Rows from block 3 of a small image classifier, named by matrix and row number. Rows with one number within an expert belong to one neuron, the router's apart. Each number is 128 + 24 x the weight over its row's rms, rounded and kept within 0 to 255. All counts start at 0. Numbers have three digits each.
Before each expert's rows are labels from the 100 images, of 14848, where the router gives the expert most weight on average: "top examples" is what is common among them. Only what is clearly more common there than usual is listed. The data: stained colorectal tissue patches (NCT-CRC-HE-100K).
# router: router (model.blocks.3.mlp.router.weight, 16x160, trained with AdamW), inputs 0-159
# up: expert up (model.blocks.3.mlp.up, 16x80x160), inputs 0-159
# down: expert down (model.blocks.3.mlp.down, 16x160x80, transposed), outputs 0-159

# expert 9
top examples: tissue: lymphocytes
router.9:113126117112126135154144153110083122164151128090129115128165132126112172104134195152104127121132132131075138131147131174140105096114120146136157159133118136155128170124130131154119104122104137101105141092132099130191080142099164097133115162151111146116156100130118100111106106124120126142118140150110173113113125142158144119166181165123114095137137109147111135115083179144117105158133141136131122146135170180113117135070158144155096152128093133124127094116156088144101112125116162
up.0:120124128128128128128122129128128128128128128122128128198128128128128127128128178128122139129128128128128128128128128128128128128209128128173128128000124128128128128128128128128129128128128128128127128129128132128107128128155128124130128128128128128128126128128135128128128128128128108128128128128128128128128128128128128128157128128128128128123128128128128128128000134128085128128128128128128128128128128049128128128127128202128128128128128128128104128129128113128128129128126128
down.0:128128128120128128128176128128140112117128093128128128000128128128128124128128128128189128128129128129128128128128128128128128124128128128127128128128128128128128128128125128128128128125128128128128128128165128155098128128157128128127124128187126128128127128106124128128128128109128128128131128123128128128214128128128117128128128128133128128128128128131128132128128115128128128128128128128128128128128132127128091126128106128193128120128128128128161128128128128128128076128238128
up.1:128125128128128128128128128128128128128128128179128128128128127128128125128128128128255128128128128128128128107127128128128128128128128128128128128099128128128138128127128164128116128128128128128128128128128128128128128128128128134128128128128128128128128128128128126116128128128128134128136128128128127043128128131128129128128128143128128130129128128128126128128128128128137128128128128128128128128128126125128128128149128128128126128130128127090128124128128131128128128128128128
down.1:100128128128128174128127128128128126128128000128128128132128130127128118128128160128128128128128051128128128128132128128128112128128128128231128128128128129128128128128128127128128133128128123128128124128107128047129128128128128128128128128128128128113128128128140128128128128126128130128109128128128127135127128128128140134133129128128002128130128128128121000128128152128128125128128154128131128128126128128128131128087128128128130128128128128128128128128128128128137128128128128
up.2:131128126128128128128128128128128128128128128126128128128126128128218128128128128128128128128128128128128128128128128128128128000128128128135128128128128128128128128128128128117128128128128128128128128128128128128128128128126213146128128128128129128128138128128127128128118128128128128128128128128127128128128127128129128128129128128128128128128128128128141128128255128024128126128128128128128128128128130129125128128128131128128128128128131128128128128128179132128128127128128128
down.2:128158063128128128109128128128128152128128128128128128128128128101128128097128099110128128128128120096122128128128128128128128190128128128128128128157230050125128128128128126128127128128128128128128128116128128193153130128128128043128128163145128128175106128115110128128081128128128128096128133068128210128128128197058128128128122125128128128121128128118128109128128128212133128127128128128132128128128126128128128236128128128128128128128128141128128128128125128128128166129128128
up.3:130128128114152128131128142128128128126000128128124128128128128128128128128128128128128128128128122128128128128128130128129128128128128128085128128128128128128130128128128128128126128128128128128128128127128128128128111128128128128128128128128128128128128128128128128128128128129128127128128128128128127127128128128128130154127128128128128128128128062128041128128128128128134128128128128128128128128126125128128128128128129000129245128128128125128129128128128149128128128127128128
down.3:128103128128128122128128128128127128128128128128128128128125128130128128128130129128128117128127128128128128128128128128128128128128128128137128128128128128128128141112128127128128128128128178124128132128128128128128128129128128128128128128130128128128128128120128128128128128128128128128128128128128127129128128128128128128128128128120128128128128120128255130130131128128128128145128128128125128128128128128128128128128128127128000128128128128128128128128128128128128129128128128

# expert 15
top examples: tissue: mucus
router.15:118137122122144107146158082110129150110147121196115117168108147102131100134145088118078123105114082130142145151121136110092143094131096079142119130102153106132117107087104121119139150107106107147108112120140151166104147132143139096115143163095135103126114120161158126212180130132138100131088159136116178137130096153099116115081121092140137190136128153114112131137140128109156154108127131129151132142158120081164137128138135112134155161169124103116133094141121156139150130106144101
up.0:128128128128136128128128128128128128128128128000128128128128128128128128128128128182128128128134116128128141128128128128125128128128128128138128128128128128128128128128128128128128128128128130128128128127137128128123128129128128130128128102128104128128128128128128128128127128128128128128128128128128128140128128128128128128128128129128128128134128128128128128128141180126128128127128066128128128128128086128128128128255128000128128128128128126128128128128128133128128128136128124
down.0:128128128128129043128128128150128128161128149128105128128127161128128125143141128128128128128133128128148128128128128128128128128142128128030128107128128128128128104128128128108125109125128128129128176128128128128128128128125128129128125128104128130183128128128081128128115005128128148128128128128128128128128128143128128128112128128166128129072132128128128128146054128128129128128128182128128128128128131128128060128000128128128129128128127128128128128128126128120124046102128133
up.1:126128128128128128128128128128117128144129128028128000129133128128128135128128127128128128128128201128128128130128128128128128129128128128129128128107136128128128128128128128156128128128130128128128128128128128128128183128176128128164128128128128128128128128128128128128133128128129111128128128128128128128128120166127128128128127128128128150128128128097128128128128127128128128128116000128128128128128128130128128127128128128142128073128128128128128125128128128128128128128128128
down.1:128118130128128127128128128128128128096128128129128234128128128128124128128128128233128128128143128201128148128128128128128074132131109128128128128128128128128128140128128128128128128128128128099118128128132128128128129128142131193128128128038128128128128128128121128128128128128124128128128128128106128128128128128128128128128128082128128128128128128201128128046128128128128128128137128128128128128128129128238059101206126128128128103085128128128128128164125128128128128128128067
up.2:128128131128128128128128255118129128128128128078128126128108128128128128128128128128246128128123123128128128128128128128128128128128128128128128122115114128128128128128128127128128128128128128128127128128125128128128185128128128255128128126128128128128126128128128125128135129128128128128128128128128127174128128128129013128128128128128128128100128128128128128128128128128218128127128128128128128128128128128025128128138128128128128128128128129128128128128128128128128128128128128
down.2:128128128128128128128132128128128128201128128128128170128135128110128128149128129128100126128128128128128128128128128127128225128128117110128128128128105125134187128176128128128128128128128128128152128154150128123144129128128128100117128128197128127128128128195146128128128128128128089128128128128128128128128128128128139128128128128128128128128113128092128128111128128128128128166128128105028255129128128128128128128128139128128124127180135128128128128128128128128128128128128128
up.3:128128128135176147126128128128128128128128128129128186128125128128128128116128128128128128128129130138128128173128128133130128128128176122128129128128128128128128128131128128128128128128128128128128128128128128129123124128125128128125128128128128128128128128128128128128140181127128128128128128128128128128128110128128111128255128128128128125128128129128127128128128128133128128128130128128128128131128128137086128128128128128128128128128128128128130170128128128128241128102128128
down.3:128129130128128128128128130128128128128128129128128128128128127089128128128128128128128128125128128122128128128128128128128128128128128128128128131128121128130128128128128128128128128128128128128128125128128128128128128128128128128128128128127128128128128164128128117128129128145128128128128128128128072129128128128128128111128128128149255128128120128128128128128137128127128128128128128128255128128128128128128128128128255128143128128130134128125128128128128128128128128128128128

# expert 6
top examples: tissue: tumour epithelium
router.6:095148125131096122129139157115126134106159158121131089146186145122089149114139131136098128143140115141125137159123137104105120149142153082079100092099118117129125161100146095131070143123157121126081133116183076164151097138161128130114130145091142178153123105124145114142108082121178116150134103125140157119119128140149125157154151133152127137069120110135122131127152168137058130093122150127124138120122138101117111112122135182121106151180148159104128118126159143128127132124072110
up.0:128125128127128144128128182128128128138128128128128128128128128128097106128128128128128092120128128128128058128128128128128128128128128128128128128128202128128128128128128128133128128128122128128128128073128128128128128128128128128128128090128111128128127128128128128128128136128128128128128128128128128128128131107128128128128128139128128128255141128128128128128128128128128128128128080128128128128128128124255124128128128150128128127128127128128128128128128128128128153128128128
down.0:128128117128128105128166074127128116128129157131128128128107128128128131128128232200128128128128088128128126128138128128128128128128128087128103128128128128141128128120126128128128128128128128128128128128162128128127166128128128107128128128128129128128128151128128128077128082128128128128128128128128128128128123128128128128128128128128124128128108128128128140125128128128255127123122128128128128128116128215158128128128128130128128061207128128128186128128128209128128077041128145
up.1:128131110128128128128128128128128128035128128143128128128125128128162130128128127128128128128128128128128204128128128128128128072128128128132128161105186128128128128128128128128128128128128128128128128128128128128218128128128128128128128128128128128128128128128128129128128087128128128128128128128103128128128128132128255128243128118128128128128128128128133128128128128128128128129128000128128128128128128128123127128127128035128128125128128128128128128128128128130128128126128128
down.1:128096128128128128128128128124128128155182128128175128128061120128128128128128093128128128128128128128094128128142128126128128128128096128126164128174128130128128162128147128128154128128128128128089128116128127111128143129000152128128128128128128128128128128128128132140127186126128128128128128128128128172128128128128128141079255137128128128128139152128128128128124128128128128135128143128128128128129127128128128128128128128128149140128128035128128128128128134128128128128128128
up.2:205128128120128128116128128128128128128128128128128128128128128128128128128128129128118128128128128128128134128128128190128128128092128133128128128128138128128128128133128128122128128128128128128121128102128128128128128128128128128128128128128128127128128128128128128128128128127128128128128128128128255128128128128128156128128128128128128128128128128128128128128141127128128128128128053128130128128142128128128126128129128000128128127128125128128128128128128128128128128255128170
down.2:078128128128128128128128128128128128116128129122123128170128128127128128128128128128128128128128128128128078128110129010128128128128128128128128128127138145128128128128128128128128128158128128126128128128151128128125128128128180128126128235128128128128128128128128128128128128128114128128128128122128128128128128236128129128128127144128128128128128128128135136128128128128128124128128139128128128128128128161128128128128128168128255133128128128128128048117128128128128162128128128
up.4:128154128129128111148127128128128128208128128130128128120144128128128128128128128139128128128128127128128128128128127130133128128128128128128124126128128128128129128128129128126128129128128128128131128126128000128124127128128128131128128179128128128128128128128128218057128128128128161128128128128128131128128128128128173128128128188128128128128128128128129128128179218128128128128128128128128128128128129124128128128128128128128128128128128166128128128128128128128132128128128128
down.4:129128128128127128128128129128129128002128128128128128128128139128128128128126128129128110128128097128128122128128126128128125128128128128128128131128128125128128130128128128128255128128127190179128128128128128128128117128128128128128128128123128128128128026128126124128130128131090128128126128181130128128222128126128128128129128126128128128128128126128151128128128128128128128128128128255128128128127128128128128128128128130127128128128118128175128128128128128128128128128128128

# expert 0
top examples: tissue: lymphocytes
router.0:138093147137117153142148093132140117065098138141124150174167116112104154126163168149119114126132115149113128128094111153135102115144113143117124149149170143126109128119166144145090111142146132093140095105138156108122104159129123135100117088111091131143076130137099131093105176136142153160114092093100128158136150091139181093105118133135128072157132137159131114103147099151133121148112147121151159139095184122116158179138136102111105150149070111120147150107107087126107143115160138
up.0:128128128128128128128129113128128128131128128128128128128128128128126134128128128129128126052128128128128128128128128128128128128128128128128128069128128128128128128128128128128137127128128128128128128128129128128128128128128128128131128128130104128128128128128128000128138128128128118128128127128129128128128128129128128128127128135129128107128128128127128128128129126128128128128164128128128128128128128128128128128127128128124128255127128128128128128128128128128128128128128128
down.0:128128128128155128128128128128128128165128134131128128128154128128128128128128107128121128128128128128128128141128128129128128128128128128128128128235128128128128128136128129107128128104128126131125128128128128128128128141128127098128124128104127129128128129128128128201128128128128136128128128142128000128128128128130128224128128128128128128128128128128128138177200128128128128128128128135128133128128128129127128128128131128128128128168128128128129128128128128128074128144128131
up.3:129128141128128150128128128128128128128128128128127106128128128128098128128128127128128128128128128128128128128128128128128128128128128128128128128128128128127128128128128128128128128128188128127128128138128128128125128128128126119128128128128128128128255128128128128128133128130128128128128128128128128128128127128128111128255128128128128128128128128128128128128128128128131128128128128128128128128128128128128077131128128115128128128128128128128128128128123135128128128119128129
down.3:127128128128158128128128128128128128128120128128128157128128128129128129118128128128031128181128066063128128128128156131128128127128135166128128068128138128129128129126130128128128128128128128129128128125128128128064128126127128128125128128128128128128042128128128128128128107030130128128095128128128128128109128128128128128128128128128085128074128128162128012127128128128128085054128128131129128128128135128128128112020128128128088128128128128104128128128118128128128128128128133
up.4:076128128115128128128128128128128129129128128128136128128128128128129128127128128128128128128128126128128074128128128128128128124128128128123128128000128128036128128128128128128128128128128128128123128128129128128142128128128128128128128195128125128128128129128129192128128106128128128128127128127128128129128128128128128128127128128128128128128127128128128128128128086128128128128128198128128128128128128128128128128156128128128128128128128128128128129128128128122128128128128128
down.4:128128128128130128127128128128128128174128127089128119128124102128128128128131128128255127128128132138128128124128126128128128128128128130128128129162163128128128128128128128131128128128058127128128128217129128186126128128128128127136135128110128128128128128128128128128128128128128128128127150128119228128128128128128128119128128128093128127128128128128128110128128128128127000128128128128146128128128187156128128128124128128128128128128128140128128128128128128133128128130128128
up.5:128116128128158128125128128128128128000128128138128128128128128128128128129128128128128128128174128128125128128128128127083128126128128145178128127108128128128128128128128128128129128128074128128128128128255128128112128128155128128210128128128127128128128128128129128128128125128127119128128128128128128127128101133128128136128128128128128138130128128128128128128128128120138128128128128128128128127128128128128144128128140128128128080128128128128128128128170128129130128128121123
down.5:128128128128128128128128128128128128128195128128128128128128128128128128128128128128128128128000128128128050128128128128129128122128128128115139128128128124194128128229128128128128128128128132128128128128007128128128128133128128166128128130167128128130128128136125128128128128128086107126128170128128129123089128128128128128128130120128128128106128127128128129128128128128129128128128118089128128128074117128128128128128130128128139139128128128107124127115128128107128128204128128