Rows from block 5 of a small image classifier, named by matrix and row number. Rows with one number within an expert belong to one neuron, the router's apart. Each number is 200 + 40 x the weight over its row's rms, rounded and kept within 0 to 999. All counts start at 0.
Before each expert's rows are labels from the 100 images, of 14848, where the router gives the expert most weight on average: "strongest on" is what is common among them. Only what is clearly more common there than usual is listed. The data: stained colorectal tissue patches (NCT-CRC-HE-100K). In brackets: how many of the 100, against the usual share in percent.
# router: router (model.blocks.5.mlp.router.weight, 16x160, trained with AdamW), inputs 0-159
# up: expert up (model.blocks.5.mlp.up, 16x80x160), inputs 0-159
# down: expert down (model.blocks.5.mlp.down, 16x160x80, transposed), outputs 0-159

# expert 3
strongest on: tissue: debris (70 vs 11.1)
router.3,258,175,222,185,217,178,202,206,182,185,176,248,259,174,144,172,185,231,157,138,224,159,218,149,253,202,182,215,322,171,190,194,204,173,152,263,142,218,169,220,165,247,198,148,179,142,239,278,240,164,169,209,228,235,180,181,150,272,198,181,166,172,149,238,193,259,187,287,110,242,164,235,276,204,189,192,263,219,192,211,275,269,239,215,195,248,218,217,159,183,226,215,233,191,270,167,224,131,192,295,149,191,201,204,129,165,229,188,109,178,180,204,191,180,188,134,200,187,151,199,240,238,118,195,219,193,248,179,145,191,156,221,183,169,222,181,115,220,161,230,164,261,178,185,126,184,191,195,267,220,253,224,180,178,209,180,184,206,265,169
up.7,202,200,200,200,200,200,202,200,200,200,200,200,200,201,200,200,201,200,200,200,200,200,32,199,200,200,200,200,200,200,200,201,170,200,154,200,200,200,200,200,202,200,200,214,200,200,200,200,200,201,201,200,200,200,200,200,200,200,200,200,200,200,171,200,201,198,200,200,200,199,200,200,200,200,200,199,242,204,200,210,200,200,215,200,200,200,198,200,273,200,200,200,200,200,200,200,201,200,200,201,200,174,200,195,200,200,200,200,200,200,200,200,200,200,200,200,202,200,202,200,200,199,200,200,200,200,131,200,200,200,200,200,199,200,200,197,139,200,200,200,200,652,200,200,200,200,200,200,202,200,200,200,202,164,200,164,200,200,200,200
down.7,200,200,200,197,200,202,200,58,221,197,200,200,200,421,201,200,200,249,200,200,0,236,255,199,200,200,200,200,200,200,273,200,200,200,200,191,200,200,202,200,200,200,200,178,169,200,200,200,162,200,200,200,200,200,200,200,200,202,198,204,200,200,200,200,200,200,200,200,199,200,200,200,200,229,213,200,201,200,200,200,161,200,200,56,357,200,200,200,200,210,200,200,200,210,221,199,200,200,200,200,65,200,200,200,200,200,200,200,200,185,200,200,200,200,200,194,202,200,126,201,200,200,200,200,114,200,200,200,205,200,200,200,200,200,200,200,200,200,228,200,114,195,200,200,200,200,200,200,202,53,200,200,200,200,200,338,202,200,200,204
up.8,203,200,200,198,200,200,200,200,200,200,276,200,200,200,200,198,200,200,198,202,200,200,200,0,230,200,200,200,200,205,200,200,203,200,205,212,200,200,200,200,0,200,200,232,200,200,200,200,200,200,200,200,200,200,200,200,200,200,196,200,200,199,200,200,200,200,200,200,200,200,200,200,200,200,200,200,200,200,200,200,200,230,200,200,197,200,200,200,198,219,200,200,200,200,200,200,200,200,200,200,200,200,200,200,204,200,200,200,427,200,194,200,200,200,200,200,198,200,200,200,200,388,200,205,149,200,200,200,200,200,200,200,200,200,205,200,200,200,203,200,200,200,200,200,200,200,202,237,201,200,200,200,200,200,200,200,200,200,200,200
down.8,200,200,241,187,200,200,200,200,177,200,200,233,166,200,200,200,200,200,200,200,200,200,200,386,200,200,200,200,200,200,200,200,200,200,200,200,200,141,200,200,200,52,200,187,200,200,200,200,200,200,200,229,200,200,194,200,200,200,129,200,200,167,200,192,200,200,200,200,199,200,200,200,200,205,200,200,200,200,200,200,200,200,200,118,193,183,200,200,200,200,211,200,200,200,200,214,200,175,200,200,200,192,200,243,200,200,200,200,85,200,200,202,200,200,233,200,200,200,200,200,200,229,200,200,200,102,208,200,200,200,200,200,232,200,200,485,200,200,200,266,200,200,450,200,200,200,200,194,200,200,200,200,203,200,200,200,200,200,200,200

# expert 8
strongest on: tissue: tumour epithelium (58 vs 14.9)
router.8,193,243,256,284,133,221,208,176,249,188,173,246,214,183,202,195,207,186,229,151,186,184,158,174,167,195,242,161,187,120,185,181,115,159,151,152,221,157,175,193,170,198,272,212,203,195,194,197,186,197,157,200,222,170,262,211,197,188,139,141,214,236,188,227,221,274,177,214,228,207,180,218,216,180,195,208,272,239,149,214,153,142,236,273,187,167,152,181,278,248,233,275,248,158,236,201,271,202,269,191,187,161,173,184,191,162,140,232,200,153,206,185,198,93,263,235,139,200,154,110,242,235,226,203,254,266,224,185,159,139,201,190,161,123,245,168,220,251,265,219,188,256,176,119,270,184,205,185,145,161,260,190,204,189,172,222,218,249,261,182
up.3,200,200,200,190,200,202,200,200,200,200,200,200,199,200,200,200,200,200,200,335,200,200,200,200,197,200,200,200,200,152,200,200,200,304,205,200,402,200,200,200,200,200,200,200,200,200,200,264,200,200,207,200,213,200,200,200,200,190,199,200,200,200,200,200,168,200,200,200,200,200,199,200,200,200,200,200,219,219,200,200,200,200,200,201,200,200,198,200,200,200,114,200,200,200,200,200,200,200,200,272,200,200,200,200,200,200,197,200,200,198,200,200,200,200,158,202,184,200,200,200,201,200,200,200,200,200,199,200,200,200,409,200,200,200,202,140,149,200,200,199,200,200,267,206,205,200,200,200,200,200,0,200,191,200,195,200,200,191,0,195
down.3,189,200,202,200,200,200,200,161,207,200,200,200,200,201,200,174,207,201,200,200,200,197,200,200,200,373,200,200,200,200,200,199,200,200,200,200,200,203,207,200,285,200,200,200,199,200,200,200,200,200,200,106,159,197,201,200,200,200,200,200,200,200,200,93,200,200,200,200,200,200,200,200,200,200,229,200,200,200,200,200,200,204,200,94,199,102,192,200,153,200,200,200,200,200,200,200,200,200,200,200,200,200,200,200,200,200,200,200,264,201,200,179,200,200,200,200,200,200,200,200,200,282,197,200,197,200,200,200,201,114,0,200,237,200,200,200,200,200,62,200,200,200,70,198,200,200,200,200,200,214,200,200,200,200,200,199,200,200,200,200
up.4,199,31,0,200,200,200,187,200,200,200,200,200,200,200,200,200,200,200,217,165,200,200,200,200,199,200,200,200,200,200,200,200,200,198,168,200,192,200,200,200,199,200,222,200,200,200,200,200,200,200,200,200,200,199,200,200,200,203,200,200,200,200,200,171,200,205,200,201,198,200,200,200,200,200,200,200,200,201,200,207,200,201,200,200,200,200,200,200,200,120,202,200,207,200,200,200,200,200,200,200,200,200,200,200,200,194,186,198,200,103,155,200,200,200,251,200,219,200,200,200,197,200,200,200,0,200,202,201,200,199,200,200,200,200,200,198,200,200,200,200,207,200,200,200,200,201,200,200,200,200,192,200,200,202,200,200,200,161,200,200
down.4,230,200,274,200,200,200,200,200,200,86,103,203,200,200,159,185,200,200,66,200,200,200,200,200,200,200,200,200,200,200,200,95,200,200,164,200,200,205,200,200,200,297,176,200,200,200,200,181,159,200,200,200,200,200,200,200,200,211,200,192,200,200,200,211,200,200,200,200,189,200,200,67,200,200,200,201,200,200,200,200,200,200,200,200,200,194,188,200,200,200,200,366,200,200,200,200,200,200,393,200,200,200,187,200,200,200,193,200,200,204,200,200,200,200,202,200,200,200,200,200,200,200,200,200,200,200,200,200,200,200,200,199,200,200,200,295,199,200,200,200,0,200,200,200,200,307,200,200,200,200,200,200,200,200,200,200,200,200,198,200

# expert 2
strongest on: tissue: smooth muscle (91 vs 13.5)
router.2,210,144,188,171,192,158,236,209,223,162,159,207,234,213,232,110,224,181,174,289,278,219,77,221,245,233,180,270,322,201,181,246,194,186,183,273,238,178,191,200,190,157,215,231,265,156,189,224,141,149,176,208,231,174,179,176,219,229,179,139,162,230,180,230,226,172,176,263,196,164,237,272,136,194,278,235,253,205,215,158,188,199,268,231,192,164,178,223,153,216,146,107,147,188,176,200,149,133,189,181,265,185,205,224,180,216,164,221,210,194,191,238,179,205,176,144,174,212,241,209,199,264,154,261,140,145,195,198,234,157,228,160,183,222,219,295,143,162,143,153,207,256,162,201,217,235,151,192,186,170,196,206,223,226,232,177,145,161,150,190
up.3,200,199,200,200,200,200,202,200,200,200,200,200,200,200,200,200,200,200,200,47,200,200,200,216,200,200,200,200,200,200,200,200,192,199,199,194,203,199,200,200,200,200,220,200,200,200,200,191,200,200,214,200,204,200,200,200,200,257,200,200,200,200,212,200,200,200,200,200,200,200,200,200,194,200,284,200,201,195,200,200,200,200,200,200,200,200,200,200,200,158,200,201,204,200,200,200,199,200,200,199,200,197,200,200,195,200,200,200,200,200,200,200,200,137,200,200,204,200,238,200,200,200,200,200,200,200,200,199,200,200,200,200,200,200,200,200,325,200,200,200,200,645,200,200,200,200,200,199,200,201,213,200,200,200,200,200,202,200,200,206
down.3,200,200,200,200,200,200,200,200,200,207,200,200,100,200,177,200,200,200,246,268,200,204,200,154,200,0,200,190,200,200,200,200,200,285,200,200,200,200,191,304,200,200,200,200,200,200,200,200,200,200,200,200,200,200,200,200,200,200,200,200,200,200,197,200,200,200,200,200,200,200,200,247,200,200,200,200,226,200,200,200,200,200,200,200,70,219,200,200,200,200,201,200,18,200,200,191,200,200,200,200,178,39,172,245,200,200,266,200,200,200,200,212,200,200,200,200,200,200,200,200,200,200,200,199,202,200,208,200,200,200,170,241,200,200,203,200,200,200,200,198,200,168,200,186,200,209,200,229,186,200,200,200,200,200,200,325,200,200,346,200
up.5,166,200,200,200,200,200,200,200,200,200,200,200,200,200,200,200,200,200,200,200,200,200,200,202,200,200,165,200,200,200,200,200,627,201,199,199,92,116,199,200,201,200,191,200,200,200,200,202,200,200,358,200,200,200,200,200,200,201,200,200,200,200,86,200,201,201,200,200,200,200,200,200,200,200,200,200,199,203,201,197,200,212,200,200,200,200,200,198,201,200,219,200,200,158,200,200,200,200,200,200,212,200,200,200,200,200,200,193,200,200,200,200,200,200,215,200,200,200,200,200,200,200,199,200,200,200,200,286,200,200,200,200,201,200,200,200,200,200,200,200,200,133,200,194,200,200,200,200,200,200,200,200,198,200,200,200,199,200,200,200
down.5,222,200,200,159,200,200,257,200,200,200,200,200,200,200,200,200,200,200,200,179,200,98,200,200,200,200,200,200,274,200,200,200,16,200,200,200,200,200,200,120,200,195,200,200,253,200,200,200,176,200,200,200,45,200,200,200,200,200,200,200,65,200,200,200,200,169,200,200,200,193,200,200,215,48,200,200,200,200,200,273,200,200,200,200,194,174,200,221,197,200,185,200,200,200,200,200,154,200,262,200,200,192,200,200,200,200,201,316,200,238,200,253,200,200,200,94,200,200,200,200,200,207,200,201,200,200,216,200,200,200,200,200,200,200,200,200,200,200,200,113,200,200,200,200,200,200,200,187,443,91,200,200,200,200,200,160,200,200,158,200

# expert 6
strongest on: tissue: mucus (79 vs 9)
router.6,124,223,242,174,221,204,258,167,210,199,91,199,234,232,199,128,196,201,223,285,131,184,241,267,174,197,193,102,152,145,197,182,183,165,218,143,281,164,168,242,253,205,194,138,205,276,174,172,184,158,208,259,139,178,250,210,195,227,200,251,158,251,278,184,160,202,232,169,146,206,128,175,243,254,171,223,268,184,216,263,196,226,142,194,197,153,225,135,137,231,218,149,215,207,199,218,179,240,218,111,162,177,207,187,220,195,212,174,241,198,202,216,213,233,226,158,181,195,227,180,149,173,177,230,173,255,199,240,259,180,210,141,198,164,163,194,280,136,214,156,225,107,202,216,241,186,172,244,186,229,259,174,232,241,177,268,222,225,166,167
up.6,200,200,200,200,200,200,200,200,200,200,207,200,200,200,200,194,200,200,200,200,200,200,200,197,199,200,200,200,260,198,200,200,0,200,200,200,167,200,200,200,200,200,200,200,200,140,200,200,200,200,200,200,200,200,200,194,200,200,191,200,200,200,200,200,200,200,200,200,200,200,200,206,200,200,200,203,289,200,402,200,200,149,200,200,200,200,200,200,200,200,200,200,200,200,235,200,200,200,200,200,200,200,200,390,200,200,200,195,200,205,167,200,200,200,200,203,158,200,200,200,200,201,200,200,200,200,200,203,200,200,200,200,200,200,200,200,200,200,200,200,200,200,200,201,200,200,200,200,200,288,501,200,200,200,207,200,200,187,200,171
down.6,200,200,200,200,200,207,330,200,153,166,182,200,204,200,200,197,260,200,200,200,200,200,185,200,200,200,200,200,186,200,200,200,200,200,200,201,200,200,200,200,200,200,200,200,200,226,157,200,183,200,200,200,200,189,200,200,200,200,200,200,167,200,200,200,200,200,200,209,200,239,200,200,200,200,200,200,200,201,0,200,200,200,200,200,200,200,198,200,200,200,200,200,200,125,200,200,200,206,200,200,200,200,111,0,69,200,200,200,188,200,200,200,198,200,200,200,200,200,200,200,200,217,186,214,200,200,200,200,200,200,200,200,200,200,199,166,200,200,200,200,200,200,200,200,200,200,200,200,200,200,200,200,200,200,200,200,200,269,200,200
up.8,200,200,177,200,200,200,200,200,200,200,131,200,198,200,200,200,200,200,200,200,200,199,205,151,199,199,103,200,200,198,200,200,203,200,200,200,200,200,200,200,200,200,200,223,200,199,200,200,200,201,194,139,200,200,200,200,200,200,199,232,200,200,212,200,200,200,200,204,200,200,199,200,200,200,206,194,200,200,200,205,198,200,200,200,200,200,200,200,200,316,200,219,200,200,627,200,200,347,200,200,200,200,200,200,200,200,200,200,142,201,200,200,200,125,200,200,200,200,200,200,213,200,200,200,182,200,200,200,200,200,200,200,200,219,200,200,200,202,205,200,191,222,204,200,136,200,201,200,200,200,200,226,200,200,200,191,200,200,200,196
down.8,134,202,200,200,200,200,200,200,200,200,224,200,200,200,200,200,200,200,71,200,200,200,200,200,245,200,200,230,212,200,200,200,200,201,200,200,200,213,200,200,172,286,200,200,187,166,200,200,200,203,200,200,200,200,200,200,200,182,203,200,197,200,200,200,198,200,218,200,200,200,200,200,200,200,200,324,200,200,200,200,200,200,38,200,200,200,358,200,200,120,200,200,54,200,200,200,200,200,200,195,200,231,201,373,200,200,200,200,200,200,200,205,200,206,197,200,200,200,200,200,200,200,191,200,200,200,245,202,200,183,84,200,200,204,200,200,200,200,200,198,200,200,196,200,200,200,200,200,200,200,197,200,200,200,394,200,0,199,200,200